config.yaml
norm: "layernorm"
beta2: 0.999
steps: 17500
batch_size: 128
Rows from block 3, named by matrix and row number. Rows with one number belong to one neuron. Each number is 500 + 40 x the weight over its row's rms, rounded and kept within 0 to 999. All counts start at 0. Numbers have three digits each. After the name is the row's rms in percent of the matrix's.
# fc1: MLP up (model.blocks.3.mlp.fc1.weight, 768x192), inputs 0-95
# fc2: MLP down (model.blocks.3.mlp.fc2.weight, 192x768, transposed), outputs 0-95
fc1.26 109:493510473474462449504517542551465540484522491546493445482515533537407520567427547466508426541502529426538560482469519536466477448504469528503522467440498563452508552499513483543538517553429528556452498446497516487485502457523550491534491541455452462502481478543515486429509544545521470465
fc2.26 108:497479472481537491555528556479478533520480529531497506474513479584587456511524520487531505460564516497466464515415474462483449520526435466502562532456523456524501524511504523546467362516485486529453515493500499485523474500511408518507533517486551476436519478470417471473558539564507525524
fc1.27 105:461486500501512525463436504509573502406428466480495508578513524555430496440481489509541559483544486581491547453493504539507458497434523494514535539468515555459455480435496479506496567464537505601504424562452463527443488563501534520522483545508523532438510500496497405482537521463534505546
fc2.27 106:577461498498454454512490467497514445542468417547497440457555497455455477485524594485533520513482516521488492455487439512469593530476476524500504512513478433463483530568516533496503512459537484446502501493471548551519536488515422519456519505501498598465509511413491500558451529499419549462
fc1.28 103:496497515518529503446465516551508482463469520509475554504544521578471512539447468575492460503527521430473462425438512512471540453537512581562544447478419550480494531557532465547526444455492488583448498524504480477526472478445433508475503581388541518482470507507520563536534536495554441464
fc2.28 109:464478565487442526491415557539464460466509540433514554488491459466503538556537380510492556514504448475519499470547469483463475436521567458536520446486477582570542532419517526542498497500475524432482526483518427492566590467540432507469457458552500509445541489468479479433521484460492543512
fc1.29 104:521509508526504532517426522512548525507505524454513505516428487472444492434539542418478421515488578478444533477488535430513447490563424545536519557468512532567422517458509444510469552505517523524499533470468486486532505447444496503461530504456519444539520546530526486493471465482473476529
fc2.29 104:458509483486442517461530525487621495485515448557462552557415510541512465445523542550513525451548499505474467423489502493476545591482560477476554499506500454412496448539528494469451533435458509431509557530502522530487493557572532549518494560467489540485429416508537459507407561531511538464
fc1.30 086:540477539459558449477522529555498436503519545510500530511480451503431528452501490521483470460507509475498442471428472517427497522485528531413511514485515511513497536609524393542535544449524532480559543456582495531503485524494515496537464509467644488508514457473518505525579471473455496504
fc2.30 091:531423533507499529510563544530469499579501616500527480432547406527534496458554455500541497473473567440469486472527542461504447484534483503446484493504530516516527552488437478546518441523501511475492512472552530478472404517519378538490535469556518429493495547504487516548480464576456455484
fc1.31 102:515441464447495580527513539448491469556477486551507506529456491504508489520569538430445485526525510584494493437548553469495564589496510489518492466527426521497512421520505554504470523506534478470546555509529535470489506481445558545491425521391538506431434503529449468487504549481472514485
fc2.31 100:489499481556436522484518547478527451468507474486471499599504536558500480545473475491466520565472448483543461517503463458519496533572382492501468477476476518526513504539441585545554561514541497574490496469435456489517582518519510512509482513529471578459569499470536519465490475386497546490
fc1.32 104:472479482452590524504463501469505503517486492444492498486496470468504494519457527558516489484454522490444524494467566466497528576534583529536537532423450421523397500603495505446517560479500541478509466480531515442474494485465462522494515468524540513451538528462542495420540492468553532570
fc2.32 106:484472494549477499532505491551509545522486524536528499499477551475527574402487528505467491502586480444534523478537499525509517593543492464490507553453497510505522515568442510529509526491486501533485510455535486487568479490503516510462560458551537514538428418554506489444500558482513553486
fc1.33 101:505417532544524488505475493501518561556453571537449470534487538525512590502478518534467531515458485437437474542496479491449476471540564480527488493565579463588492488520505471447505489515453562424532471493500444516525535464493508547463526466433509538507530467527560529453453532477458520471
fc2.33 097:536472425432493480417508553461479592512479431503486475546474464487510441479531477471576468512526562463467458552438518503475538513496480544463554492603458471499431539446548525538512485495500484464564516602486538497476494468547468423439486468512454439478473527500445487465469543562528526454
fc1.34 098:423463504438466601451525507436533452511474548533505432525460540464553533465505510515499564520555586505482452436531485503518491558516456548505539545504499502501459542552507520420488539490528567556519552393473484496523472503485495518533442498522518465535560492570483537586470494486451510466
fc2.34 098:532497526515424466524499535461487557508524484498567505521405557533537499564549536576494528460446521511550553567461454519402485528512458497549432496460477488543507487448476552445500491494456532488446513530451530497427468472513476537534417479503532472461532472490477488532470540528518510535
fc1.35 093:543490497480452474598504510468511499539537453432585497455531452564482432576526543491467453469565548493526446481476506562519507527524462524558462504464493460460467527513564513503493545453490446523521529488557542586510612486483441490512548486455520532521484556452491568502509499465461429529
fc2.35 094:526529494456507444525509471462508501525468481428523521588545487496451462510491491559533460517483509559502486483516512507405535528441571487566461450567540471509422587479613489474548567480489433485531462534458515495559505441537484538520443529470467578543547570485446430512432513508507565510
fc1.36 093:491538523474478493485512508483502505491559476487425498527518477514522491548478514497473491474438536499539516493546484570507572544527511469448508536450555475572503456469552536525555561495539495594495467483569415497539512528467531393583487535492483498560471497478575524472572446569456444558
fc2.36 097:491431548516471490488447575544508465503482421589503450518558503487461531524437505461482457529513481531545555498461514449528523510479426511459530485490473511445540505533533469473478544475520533438534444465493563523444493538551470468497481565490535564551526506549454467552550478542483536476
fc1.37 102:472494465527455518503584533517565448522481544485523502502480422494489534541492466444515467477495497521420459491537574464445508489486520512463490486429493480535447429534526537493508461481467596477503508419489481558565472462522508577512531486463486528495538380578451465423507564490521434490
fc2.37 105:477502467480509524510470534544476495538482495497531502486523551521537507475526501483542549442458460502483459397421435531518475562526495539511410471483514473483506508495495518494498574501510466535475472500467478551524565469480469479473482544466502560503557439469562559494575406534433545445
fc1.38 107:468494498517489479483478566579524482539512492544464453505566496517488525469443495615461408531465502506485479464509507478453504471484492534554435482478544592455476509508535432460499566491471481513444557476560510489525502471467515441484568497492501476523467480455534528477456469580470501468
fc2.38 103:448464526508553504532532539506457563502465514397498529467498496549521491549468442515505484464484560505496589496427526485466556450479531460492496520509571547511508573429471463533510432430481488449496505501514495539456476454573482535474489427468457462503508485428461442498538482525486463548
fc1.39 094:495519532471491460529522536497559466573482499471514537522515498544447513521471581484506458595537551505474486489573427458533523497496519516488496487510549471567551502491437433447480520582502518464411503501539453442613453521433473542494519516518496411517586509515492422447525557488502521463
fc2.39 089:544481578533537490503529462508580508479515549502465520552492496580465508477535547502519486474469472500456509485515510512518506506488536506393524498516558584554506482496524477551540504539531499536504538491509408504562452557508497460506505503553532439452478442497558524625505448494454560555
fc1.40 103:509507536479463551511487459545512535479454607521443501510449533465434459496456491441498519490520498455491495480522546533506486541483480517521494494447551464438455533504488512467473439426498529474430542553502481434527510540603519547407525477538553459474476457485571439494489512484515488500
fc2.40 104:511581503493556519532520465493456596507522464599500509525521505474454501510457471512548516468504477504481461461468482504535467573476447498514530496498550486459459520556464483456473432482437493508513497484486500526474438471527552527479508554486500470521438515481510511516560544491492486526
fc1.41 099:489430451470479504490497521511522485473595466538501554492539465539473498481535528517472477455503503519467491509417550562430542478530516515556580470515476546565495505479521403446577610457527557416501454461597550536453500471501453476488518489509548508487518515538473445537545522466522519500
fc2.41 096:545533510496534471503498467574491508473434548396471483486492502459482558511470524520518448449556526492527456497513557535550533503497479549510521519511490435454501587529494471493523458432537495539552479498547568554575496525468505548478466448542538405517460486498511540507498567556475539497
fc1.42 082:460499554412563513427536446504489465494517451481518535497462481547520527490479544524472491540532484457547521529512506509444486559508507536475524495531467445523476555516557487431562568556549503520441470520570498492521475536417460441526443506442548473518565516500475481616518475524522453559
fc2.42 083:476403491592485462515466529509542432510509493466473423513456521457527487447544459414498515519461463573491457536500480466494542453496482532466500446478442459518512492500478499520529543488582475497535530445467510447510482546473517486460522556519489469450532437457589456469478421498496451522
fc1.44 103:499477526474495514446452483507504509498520492454475461561500504487502494478522530498543443538481539446497451447468461474511503532529484509520492484572600549484507557438518553436494508463518488577498528457531462505518535459507537448483492559515517455575530538501516518565468467451491495452
fc2.44 104:510488544488481519543457516435609427539545502449464423494512542479560433488518470504481421466486478608541522454534454517453526495522566516500428508480420539554491487490544529489471555425454450463490488526444499580531470485550485466515438536478465557463525473440511481471443471554536538530
fc1.45 106:477558495482587533526494531454475480447500406533438541469456523545495534537537545527475495484524450479543586468523481468463534556518510484464455583486559467475518454547593503492566461506526471466582485496545487500422541520525473468467469565479577460481437416433455536539535503497518528527
fc2.45 109:512466503522563544488448568509424502496400485492565596431546507530458523499491492504459537489491513458543516513466488520527529468445457516522433499456521481534500476575484504515486474513467456525500468440454489480549476571523504528496506481530473483524475533447538579465488480483451531564
fc1.46 110:497509543497451452541537467509471563526513500481579503515442471451479530458545494502521526503490543506453509485511434474544501554504511494478528475531463510622492431470499454432550453495516504474495577524508471496554445433586542492535413498609504564515472499477533448457529479495465476448
fc2.46 107:480446496574457470572439448504539458428518523460503535478558529589553526454523543472458550551503530570474530491482507552492414478486546543491486524510464474539505445461519503444427462437456508452562483482398469567463481493522550507525486585494512504459499487442556443481489505546540516498
fc1.47 096:495423492520538536542432537466538488532470538473461430517502556481478542533483515572516454524501542442535483537477523486467517530450496470545422483482540454535507473536454475491505560512530458447485480414602478460589434438538482530460476494503507436511490509553539490495510487479533470535
fc2.47 092:470488512427497458523444528480573527413515609520541452546432532485549522448492599468551546532533510447539534562514477506491533536467497480479449513471434544486516533469524586525520381477489465498490472532485466497524488454480510466499495429485540499517488538522483539423474555573529524446
fc1.48 102:488466529560517553562543476421450391489480514498486483521478472475536526483542545527489460484500486498502498523506469475516470473531522464480408511491490526429415526489545508518511493561493492517555481490542522544561523477535518468445541537561602486498544467483536470472471541477498599483
fc2.48 102:451501494572525459475491536534502511491541507531493546548500522520491526565527446482426535591485504442532428520477501542576517457475465470593441483534511520491481516466505439469403480542503507457547472475484415499515480575503515503571540508577511517432489537442476503517439510464496510583
fc1.49 099:475425456489489458462517506492526547513483497548479490486487484517503563426508492495435465499517520502528548494498504545410500537447492471520555494470492504510474469556565561510472519510578581411494476526510427575574543516509505514544429499465528496535466518483409482512503551477481493564
fc2.49 101:495479522497480532507453507509506458503463486547485537499498559529534493521442526551450535531499486499538488453524497467484513568514562475560483510453501529418535504522512516475502495552498515481431458514544501489459587466484529530487468576466474523541515514456549565530561471526478476406
fc1.50 095:439500512485477518535558478574512495527502494480453498472590512548510504535456523545532468566499478513427458458476491437477552475528491509492530489470548545561538475503479490488557530456575534539492501501460525459498464444522470500489544584440551497452505489529500478496529549537498439408
fc2.50 098:461496435481496474474471483457419513458479546462502507420492503543514481483494411523533478516543557592533455460470538454544466496566512437438494494471440512508548514486497505500500487499438579465462511489529492539559399502472487476580522491540527509496423475483437453520572516472476470461
fc1.51 095:415473519465538508453493433512491534538484545479576617575463589503453533504469549500471514573540463446465512494473454451499500591419450566491548502530498485517391490502472485477555506477554527498453486516507492517488477528476479525548442540514571441558471506524504488526525508481549415501
fc2.51 096:517460466490507482481436520463493369493498540546487506485537449501456450461522525475491540448533543491534472519443482508467479517460510570513537422506463470544455559467509571499521522490517440507508583484468508509457481496434442446417474475471483537484515498448521495515500448559575474553
fc1.52 117:413537454489496530492527495523523487423526526484543470507511512514504532504432499525421410455466525511440491546503479416407576519513432528509476522496556465478511497593480493419529485514540508503479564493471560493452493460472499497512481587518485502489533423476515557592545552489484556472
fc2.52 116:487537511489513580561548534502478566418440498492485493464497537507520504514508499507512473452470520459488585523525514497493495549480470426466461487432484468452562466490480513630410499484491527449414453504559508485425484595508516497517455460486551492477519507528442534482504497519480466424
fc1.53 096:464499481521512550487559585505481518547511530534503455531488551485486518509518516467428386540438504437488594464570515497504549499523474493515485514510572438493540536538503439534502555486422495573468498489483466456563491497489483550577447471525432489471470447537513487551472448426465506496
fc2.53 099:552513508541523525478561500536523593485528482562546465551508493467478487539517553490562513508439481466489512506501487545488486581478487505420525507519481438434515460592469493469515507492506494444548531534470487435605521485512528574516515500483532546478502493517432506487537505467418506473
fc1.54 097:476463559464503489478522529568423459490493421569516505508483422558450492547535508418530481498509541583471526509515504548514525535510538532494525526505578471557482414545484460491514543500490499550439535472473522525434429460486446512581529540530526453540588492502488512498444436492527427478
fc2.54 094:519436511451520477488597506485480478435466509564409534583541481482498483495515473510503548400431459539484537569422567503480543639470502478472504469468461480455487448484536515531453500531481497544481468505492518467505447547497431429488518540460518476491501493513500529554460492493509410474
fc1.55 099:528456491494546470496476498501525450468543507606478545521527464553444503477515514528480451423486480476481463546463531517442464416515531484490552559468527563539497547480501497497529485465522508495522490454560505500454455491499472466490559572466590434542516455476513533533496506500494476464
fc2.55 104:505479482509566494494510578508464520616506560461520498425523513537550441465510479516504439447501567491480469434483445452490497513536517468473526545508459523470519552472514437513513388484531508443495578507562551497537476490524408572517557485561537568551434433524469442457534481491459481537
fc1.56 094:479534440490469567479517600534541517602476534532466565527464557497447531493459500525452469504497593474484478510523507470453459544546505566504466543497547527495467536565511499462582514531472576551425499459499419438484477488524458550447569483519528493455474525505552513463504526523511525495
fc2.56 092:500489482533460509512519463531486552469469543480488485575529516529428508500498587505456541526557428491471494480500512519501534501501560522555509459526495541502470483590527440584525448470490472480524528522481498536473542509602593574520566505509448488463496460519473514567457549457432509470
fc1.57 100:484545455469532516500500535547456575553489482448423520502507522568478492514497525556495587514483515503500516447522539461514527476551570502605466477502594455481513512580474514432453594542471508496524543435533506469484543494482501492492492490526487532479485496523462499425544501461543494428
fc2.57 099:452539508499538482447548517531493557485540466555550398452515484444471522477563505523560532504510560516501459454579484487492425518479456514525529495500419464472504444572471479444598519524538528465461569484582536505501564531494512552509542493523513494565523463473504507440526495532485564552
fc1.58 112:552496479503488442486521475530481491438519524544548502497466470498541531472466462491558458560487457515487488490518445476549536462548484455496544422488508421551532506556504487540494510558454503464513469409472584398512450516478493502487573451508473587443541430595499543428453513444434539494
fc2.58 107:487515404488441478497482576521515512480457512541510490486525500525541487540508480480507484443562393517486497421518479459489422519514502528503531490519473551485470523510488507535545501535449497548482517529521473515542509495538445493465450538451477471534498426592452441546570477486496538478
fc1.59 100:526447537480520465520529473498507463483542528533471462544456452491436533482448529462498497431495484533531572480470541503470557518511476497382525517527438444513496472534490532477581550498523573496447446510485470493503442499411428420452499471556438458533477471528462532488541499452484455550
fc2.59 096:474469471525495579476478494494494388561524478483497503476511515501542530475429537504512507459514439473460507484477540527505460488386544514455569443473440559444446453514579528528544558504509443463495445465472461489431544607470531512511459545494476537437516550446537551507488507535432448454
fc1.60 106:526507530472489502469540553582482520495514500467542448518435472530529562473446455466538455599420507571448482519478559511530506508480478501492502446474541560532424462530500563526479499495514533495519449454571517430514405465436511497505459496525548479360498489571520533514475579528496523526
fc2.60 110:477555468497527516546545469507498481494466519485491448503492518524507506515459498439509482527523520512526431466570498515428508437514456525471482490495499502439474574456475536501514535507453451513513535542509497407539591538472571561442465547477468438472518573520490557363555558496500566464
fc1.61 106:545464527426435493474469490450551473535514502498441600544549483514545402519536511531517439567514483541474487456477452523533417443549513434543482481536482532495507500497527457513514506513526527455519445473579557437426431473502521455458568447442504504548527550534518522517456486574503509493
fc2.61 111:491502562535467519510462490516499558527522443572546503636435503520504497481495556452491499549558464448503521520503546524551551571515510529581529515488509598487511538543494417529515491451497497503533505449509438491509435491494524503476515506560521472516422546513474494427510571458467539500
fc1.62 105:538560520478455440526491531478536437521533463431485585574604459500521421561501557574488513519491507542467529468560406523537456500533543494544442440531546522570543478533519491500493528588474473495469484532530534447552431482485473468525520459500465502530519554509520481440543529539528490483
fc2.62 102:563546545565551475459529580510496541525542561493492556526495454520497499538550530502485550531499469442443525495499530543560477546537560544459555509547486546563502424527496442496514528560499527564559536499535448492530467512498546489555553494542504461453443473505524474508509467492466516567
fc1.63 098:470524593462461527505456522536401526493536506516429557507504429554526560512517508512452508565532499507583489505457480605485478526489513447529554560533430531536500519513533524461557477527527539522457474522517494421462482571483473463472474512581590493549431481506530491465577520492450456484
fc2.63 101:489495476565480520534540498555470471473490485502592518491536486482475559476505534500482556503440431459501521473413443472553527549490495550611520534485573470482521582463477515503511532502494476460534502430504430467455496514521495500506568576509525576506526499420546537473508440543437580407
fc1.64 086:452538507465563542506440477506534466496441431483485512611539558494531508517483522488456592494517532415574507432490471496480551560575524435530525580499512582528522546495539513481457543483499498509496487456556492455514495495485491496484421559469587510517507583500478462462518534455468495482
fc2.64 090:508517484476509511479465555439493467523443456510572457446506505496503506513532512465532427547490500511554491449482483464465479424435547501469488551506458556518502470502511559506521479556540503489524521537472508519543534464498502565519480550510483567506557466430474483477538456567526556436
fc1.65 099:394425505489543469477498513487417507407479522475495462479522548512529569501536460490490454547588508512495477455459538426553475551490515473518571568563495522470523527571624521455492492459495570485463570502405456518500432515438503534537478496483489470536548480471590473523489532467433471523
fc2.65 103:484519580566482500491574460533461491434536478557464504462478479523475571482452499521462547501521470465512464507443547480554508493530472487543556551446515472509587527487465444534457493493504540475472484458525468540510546462461517467463569442558501505552455468526533495488562436535489510428
fc1.66 100:449530499496498446488495577506482523482532506499456520512575394529501564473508477501518426569554476511505440473470543433527519466497530491519564512509516584530530500541529478440523512489537521494470573476443446508518470554467465518466482547407518502461473474490511524484571547507411414515
fc2.66 101:535531510548449461532548475527427472437464512479508500453512485551515534448480505479463512564508476476521416481427430493511441520590445441587486497416494471490584520484471535531526535489516526476462448442460413491484509484500489526472501515541526512422495454465517510513518488497465569506
fc1.67 106:472579480462535474419474581468510495503427467454522538493559502465479447559448558486452526480476472449507471552469482483461509449572456495512489516496544547509537475493516498460529589555527491468486478457484485474571507474438450432449431511435413534435488514591567477561534534512478468490
fc2.67 109:541490558519487503517558427537483568503540554507529525446500566475500545479490394481529420510471426531553442546604490519519471570552468495567441533463527487582513493487488503470606456525543488511503518471518506498513494523489482454566558515533508415476497518520482518598512529520528520433
fc1.69 101:466468551473532516515502476565577409510475463479446527471507506465505562522477500480497478522448524497477495486453520400552513516501458517409491489471492469532537525525428482494460508453524485474443524509550451531486481435558478472501452582384450524466496464507530508514539540538506478497
fc2.69 094:503432469517449519568486511501460459418461509488532438442503516501556555500493445482535493518532416534579555493489519450499465575518488479560471554429486538510518449505485517547477430462519476459487415448483459468489449530440515477455501470513478469445506459458501428421562462500472500479
fc1.70 100:508512574517494478482452491471524501482480531479478514526467536504460557438522485458449442519548503483501514431516575495437512498437465460499537477497500477536505493508505475555519526409546527430467514545546471505546518479446589519374462482480477540445522561485554495447527526483507521561
fc2.70 102:432500547482485499517490510505495470480452577509530476368457486501610502529430535507499491448509487442543473511446518506508483379475545469537489530483412490473496556446458494512511442529559491519465481518508542497459478446457491440471503418468548485457529462512503430506528463521499542509
fc1.71 103:504510515546526479469497501521576555521524508549530563556524539533462485537510511453455433539412498473458547501460486580490536494566446439570482472444467535504453491586508537471496490563500519485473532489550559436426548466526454505480494464531472405534458438521533511477461479519533467477
fc2.71 093:539600451470522474529489492491513471570504503565565546491546494481518468513496526552543469499568453496456533485496538522511399573472517505439510564513487481454475458564505482486511541483484489481505534514526448487475537496536501538475537560481512446544492427506474463523519523546472547529
fc1.72 111:499517487474508574410483510499465429481457465527562531495533570476513487513506508489489547474509464479513486510508511432507499463427512581534521484470461478543471465546533503485429522566523547523497523497498445384518496471526455466520462538453483512533490491525509493498490481529505423520
fc2.72 105:439509592507396486502557473519560503529442537501541462475512550493560516504442465498600508461521484595555506512490509472490502509542471462513446477451472462561532582478459518512477435469530494536490546459589521441504499475508466522474466516517502517533496531477535546610521511435546476480
fc1.73 091:470519534442500445517456561519566428583534522493448532501569489530504472506488531457498469528546548527547468495485563546535487471487565470522533525495384452481464555479521438456479552518531428465600467479501430499526490477552532473472515572463545529543512501553450524493488473546560461493
fc2.73 093:486524622444416525519417549477559488467549403528484486528500549468524501486499448552525524572513509551541521517557433543484484575513500477535548494494483473501544443545557485488456455469463533451519548494520526528518469475577506567490484499553477544565471513481470419514417484479498550486
fc1.74 098:526483488519444520564522544577509522487489497552389454514457535496517483555530542485481507593544526519522496417475589533501517578490480559454539503476484542489483566480539465467495560496544542477429520480521501481541486537520590476486494482461577477525456455549510501497486457508480481409
fc2.74 098:518548550455480449508487512523526490458566497501522454571503511452494488506466506451533568435449539521441493437464463534481495461426476545563503432503491614519489528483535468530548532429443414521512461483483490535564460507535562468542491456527471506476533514425458533535465467511458517496
fc1.75 103:458453545486527445508465542494542486540570580593507525533535501531496481515399555494389483507486487476551525510544477538551461484526493503530520480554418493519487533494476418590508519482452442423528482484526463465537455445557513568490496507438495442543511472455482522459467522449510496484
fc2.75 100:448473573513473556519424547499527508459515498524469531517534498477531479464420424563514442496489550517562510454544513477500493463561449429468529468432532464516583500511408501470488445516463557488428475450524532497549530463550526450594481510555524522482461491486497477535526491449434496513
fc1.76 100:429530459541515540513477572525438475481424545507548523544494556522476457518473552522464487571581501476480490552494506470513474489530409475569542534465496513437446495555492487461559489569441485495438532431444493483456556505456525481485470478524495519401508415543452504469539479495488490512
fc2.76 088:529541547519440517497587516511448490440506458555536524515476461422425527439471506527480473511472370517477504536542524472499531474480530479524477476485478482498555554440536481524453488498476493454470469472498492529447497497492577580489507436528432537480429491545518444480439539481475534461
fc1.77 099:463519455426489530580454551520436498464534492620511419609498489519525538508495552488546506492474540479499489481493542496365559524519505505526511445491514500534527568529527452433468422533505461477550491418520449479570558551448471470514487528488527489493446448493480482537459492513506420473
fc2.77 103:531451467529513500526523512485515505481576610448547471538499558476496548437477439470439571508499530596535454559507449479506490485475523457507456507468429481539546466523489441513489539478461545520461463484479493517529539512569474535538485541540463479509491490499521506555425489463526528540
fc1.78 100:449470528508433504531522562506484517422528461515500528500473462536504493587490524473514460503484488591497488494546506471521521522495436507511434475492477433534438481499516521507564528502530442519537470448501461509503497526441510506559527564459593490473482388518546589537542427525524466480
fc2.78 097:490505441476462471520517519521441395477441479575514518554518525558492502564523534490549542453447464526468483533494517532497415588505430524450489503504546459457463463456515522482496548500435471496480496520437443449576521547451468427495502558491460474475574548511499530471505462503485524473
fc1.79 092:455496453511551532430551512538556474505529522496499553503539497543463536514446501456497558502444560573424528506584474543429488479503564452453498506477504548550481522531503570441467451461528482548475497499496525472474550540559491421536504470469496479509552506480459522547598503437507514530
fc2.79 107:530489515514490525477611464534474523464463449567507486479532483459473543465501472510436587574460523505505506542514588513506451540484436470551551502495527541445510501559459488453428548481509520470493468471536445477494465523560543513513495554533535537457497553551486521522406461460409483438
fc1.80 107:531477490522476480597566545574462420485495531509464499485497462493473471450444436466496514491439476462464488533519424482510492468512557537471532477457479560519451544509526450480499450514472494524496517437544518475486505528533568533516493498557541546421499444542539532390542498562511523504
fc2.80 112:462475516513462453474458546475576495508481442561512410485608506433500496516461466477573442461521529481487528498504536439490540523483525495470479463499436570487501467464423523445513461536531521555458437564559538544462527538462517481471450498495502494593527488548520495470475462505463468545
fc1.81 106:495521439515489508526471489524575524427494525571455479552526510470544459472421517520532474517491540411486524412463459455502489492500467505514440495579542545539514534499528537488496561493504533522409554508493519458491416492535538569432540465583522464520511490531513516480444508475551491422
fc2.81 103:566535471502482480519502483505534526416509484534549538579517528479471498538486542499500490513524481449465501488520551553518527571490477540533486445523480458468473589518497474557471447484527496442538498493507438525516523523588484503468527520519459423506468502552506489471472483504499560489
fc1.83 099:507527574539556565500437510548457507503472414501450479548468497465462461498544556541523490453520495526549447474541496474499501579547545508505484528507429585502486511526442482477536494483457552542481471472526428470538525459449467513518444487505498547440488541526503515503569469432469530505
fc2.83 099:559489506567493544552499490541513491462535482484552475499513530506550557426536597467416508521516491483544530519536434575570517536457491542526491560453483530570514492587520525587542574495454464462527586439436459600484547553467490517525516503540514466474477543508566529505479537484461502463
fc1.84 103:507447518434456566544541515548520519473485485444502502532522568512481487517507534439458487534523506562491508444553534506513419560498570546508508444480569456493441480483573511447497511442504543499543476460562530401477509437538557535555436515485553517520531408526485516480480467547514460489
fc2.84 104:473497512559529587576466459506550522446499536455472509507478535479472514501455425458465581503504529563499508592509504495517496519476487518494513508465544581538494454572465523592494503442536460564494465423500426459441531517528518539558534538491505460540440508507498514463567505451526448499
fc1.85 119:425541538513516526526510534544515490512503488479483581500541498508473536527409536570469465518565576570521489449470431474459461438486545572572464493454464500530549496542466500498503543538539466550495547400530475450460425417534526500544527539509566496502484514527524470546464490525535463448
fc2.85 113:546513458485502514553519517486575465472526557504497541532416528478530505505464458509532542552498563507592540497516540560491511519544549441535422489459455503465553513533514491499476429527470527434462494473491451456576431508473530487532545478468500481512496537494508492491463514446446503526
fc1.86 092:482496471465487583499554521552480549598513558498517536480465526532449514453423504453509472529449551531456506549574500436462447528517477568470477487468481566540475536542520496553521520481518588455462549392561525436483452487548567538475522481515556511489524505494533467542473538537499499467
fc2.86 093:571576513453507481508494455495526504520497496538466429592492532525507468524518435489521437524570436498508433549551562544442552577515516507558500553489497535458484480533548523450466500502495469456486515542473449485486501472494530517412491503444488549495512474484476492582450526483571509529
fc1.87 096:519461475448451508531490495477561514487436537540505428524456445451496489496390455511437497490505520547493486526511503584475517589523501488491520510442528494513437460521576555524497484500504501513513499451546519549504459601552570487464529493486519516501477436557533499512499525552488481525
fc2.87 095:484541469525478525546458472500583427528466508519519486490501503485529526478451551447457551503568502456524501470404520516552434517457511506573496526453437554497498497519526514511495455477494481527486463472434488493533513498477502457503493589524478533518506459467600529526524514491459564427
fc1.88 104:496467482477531555562483565573582487537546468495482492491449474500471483477459522532435480455472522460494515527423487509468529517512470577538430479466533544508532564470529451491530529475473535482426545425546550497501514427472502513508510526574586458533476507487466426476482432461458525421
fc2.88 100:578451504432510513437547517468589474509526533528523517608472439490472477526512464498533471465556584445477502501485562499493556541450465495493512432522461479468486513523540491465491543484462515443504537528502538533586492562567534532483482454504443384488480454499521498512446485521407530512
fc1.89 098:478529541455487485591552514482528486542466492478432476576561466441559494584523537519493519501552476545475491467480496474491590523508549515496450484543441499527549532505481518458481543509573466510477474498496443489543481438461524457473508550548511493510538521568518514499489503479478525452
fc2.89 099:499491582498506517454511551488588433469414473478506439454511529520446478501460445557522417491491512511538489541579487558469463512462490506443458450493490533441510404532556439524545529500519479543532471502464514483488507474564531499520465516482492520486515516450544539576468424491479471504
fc1.90 103:438568539466429448489539567478559499509499497547499592521535504458518491504437516480468495491439472426399543568494513452520499447469504545535492446451532466495411500529489497508565462447513547505514497509436556511481414458520535512498509546496576481550480501519526554465539464520487494521
fc2.90 101:487501478441528557494508541522510500545441497515517415427544542473518541563407494511550443480520477504544540547428462425496480477469481491477449557465467439480545475470489521498530501479549517474463517497532562542490515444480475460471502498489565531590549485525511521493551485500479480434
fc1.91 093:404494481534516453567523498535521510553513462524600452548471511593506498520511570451521439502562451458510496501478552457541465483496449520567572497551470506479477573480478432521547532525519437436510521482477496472545485474544501499530448542455559419615514458509438517496449433441468487459
fc2.91 098:513519586513539506489483474483571530470502438422463492520548516505483491400498488505539560520497514610500473492471455513480522542592594467554477537446431425527582503507543462502531423506521538466464516457505521519562448470504451550545479520526592476515450446464484494545454489468520508480
fc1.92 115:525496507500496570506529459498471467427418500440494507519466496476504557470445540462480499506505527514528506492439518483500484494435457576452479468504472542498452433546499476460484541598540522446542447473546520524560435433508477465514453538485514565424493439475529485517482559521518484554
fc2.92 111:557454506486493447462472487483516478499492479519436484466503510442468433496551569530567496479467520467528474508526563516500532504498476526521443475542498457484442442548534500476475435462536488521535477556541484531450548488489452593502532562487427549436494540514514522514524443515469495536
fc1.93 098:425477573564533473530477467494475466575426522499482464524457508486482565520549509555506478563501586549430522417441480543428552498517486518481516449530490512475531456540493421427434546425529511523388544457474444490526493495478436525544498560510542520447468502515497500494495555510538498551
fc2.93 098:555460560531548492459550529450503445511535568427464484509446421457500477478474446530507552518452560539511444501501598444533572491451515431421523538513471489475534440505459497572496515501537567472475498497584517517536506476460444502463462514569419528494487488535478517426495423530480550471
fc1.94 104:523478537478551527545509530550565549543491537495511497475468477502464503483422581525428464480509454550513517542449473486510506515598533498499457482480523438478542484485515462412466619439474480510465514426499541483518546525437520515483548503499540449558522514530559454483547504456496551524
fc2.94 103:519523438477488541481537452515563440428527527605507476550453465447490514558529484507508521468459434486502504448587564516482517542499467478476523546502557520438487416525510530498522590525491527511488459527488502489487557563502495522500509531509545438544484487539524517492517521498464591467
fc1.95 098:482501548518442539526509576535508541537487489525546508478520453539484592444506565510467440491500501495429479482487540498429467535570512488476552451520604485528472525467514445506541502522525529513531514454543533537459524456473448446484437531499436509483484509454586547423553445518450530482
fc2.95 091:524521494491527497478416528551509482463519550471423550461497500448481498449532553534453501479458516483502509452475502510533549486448572435560502604532511493470530494474532445503474570466488522510521543490496515532601530444554460532553429539499539497552456506469427423501468521495500556561
fc1.96 086:488465482538575497462483498445483481520443464524477511545424523513549503527490567482509515507446502511415521503513530499513459473515450490474481453550581443453511442561619463525504469454550510459443514488521410485482476525555524439491453557480530490507528481575492644554486542510501480518
fc2.96 091:501543576562484540439453528530537517452529480518522529507514474451484502508567551512475512489436457508483387464513522520538566494534444526534499545542550463541478491492471444498556552538545517515554548508540522487524444498533477608562467483524474470554514488483540470531443506479490473530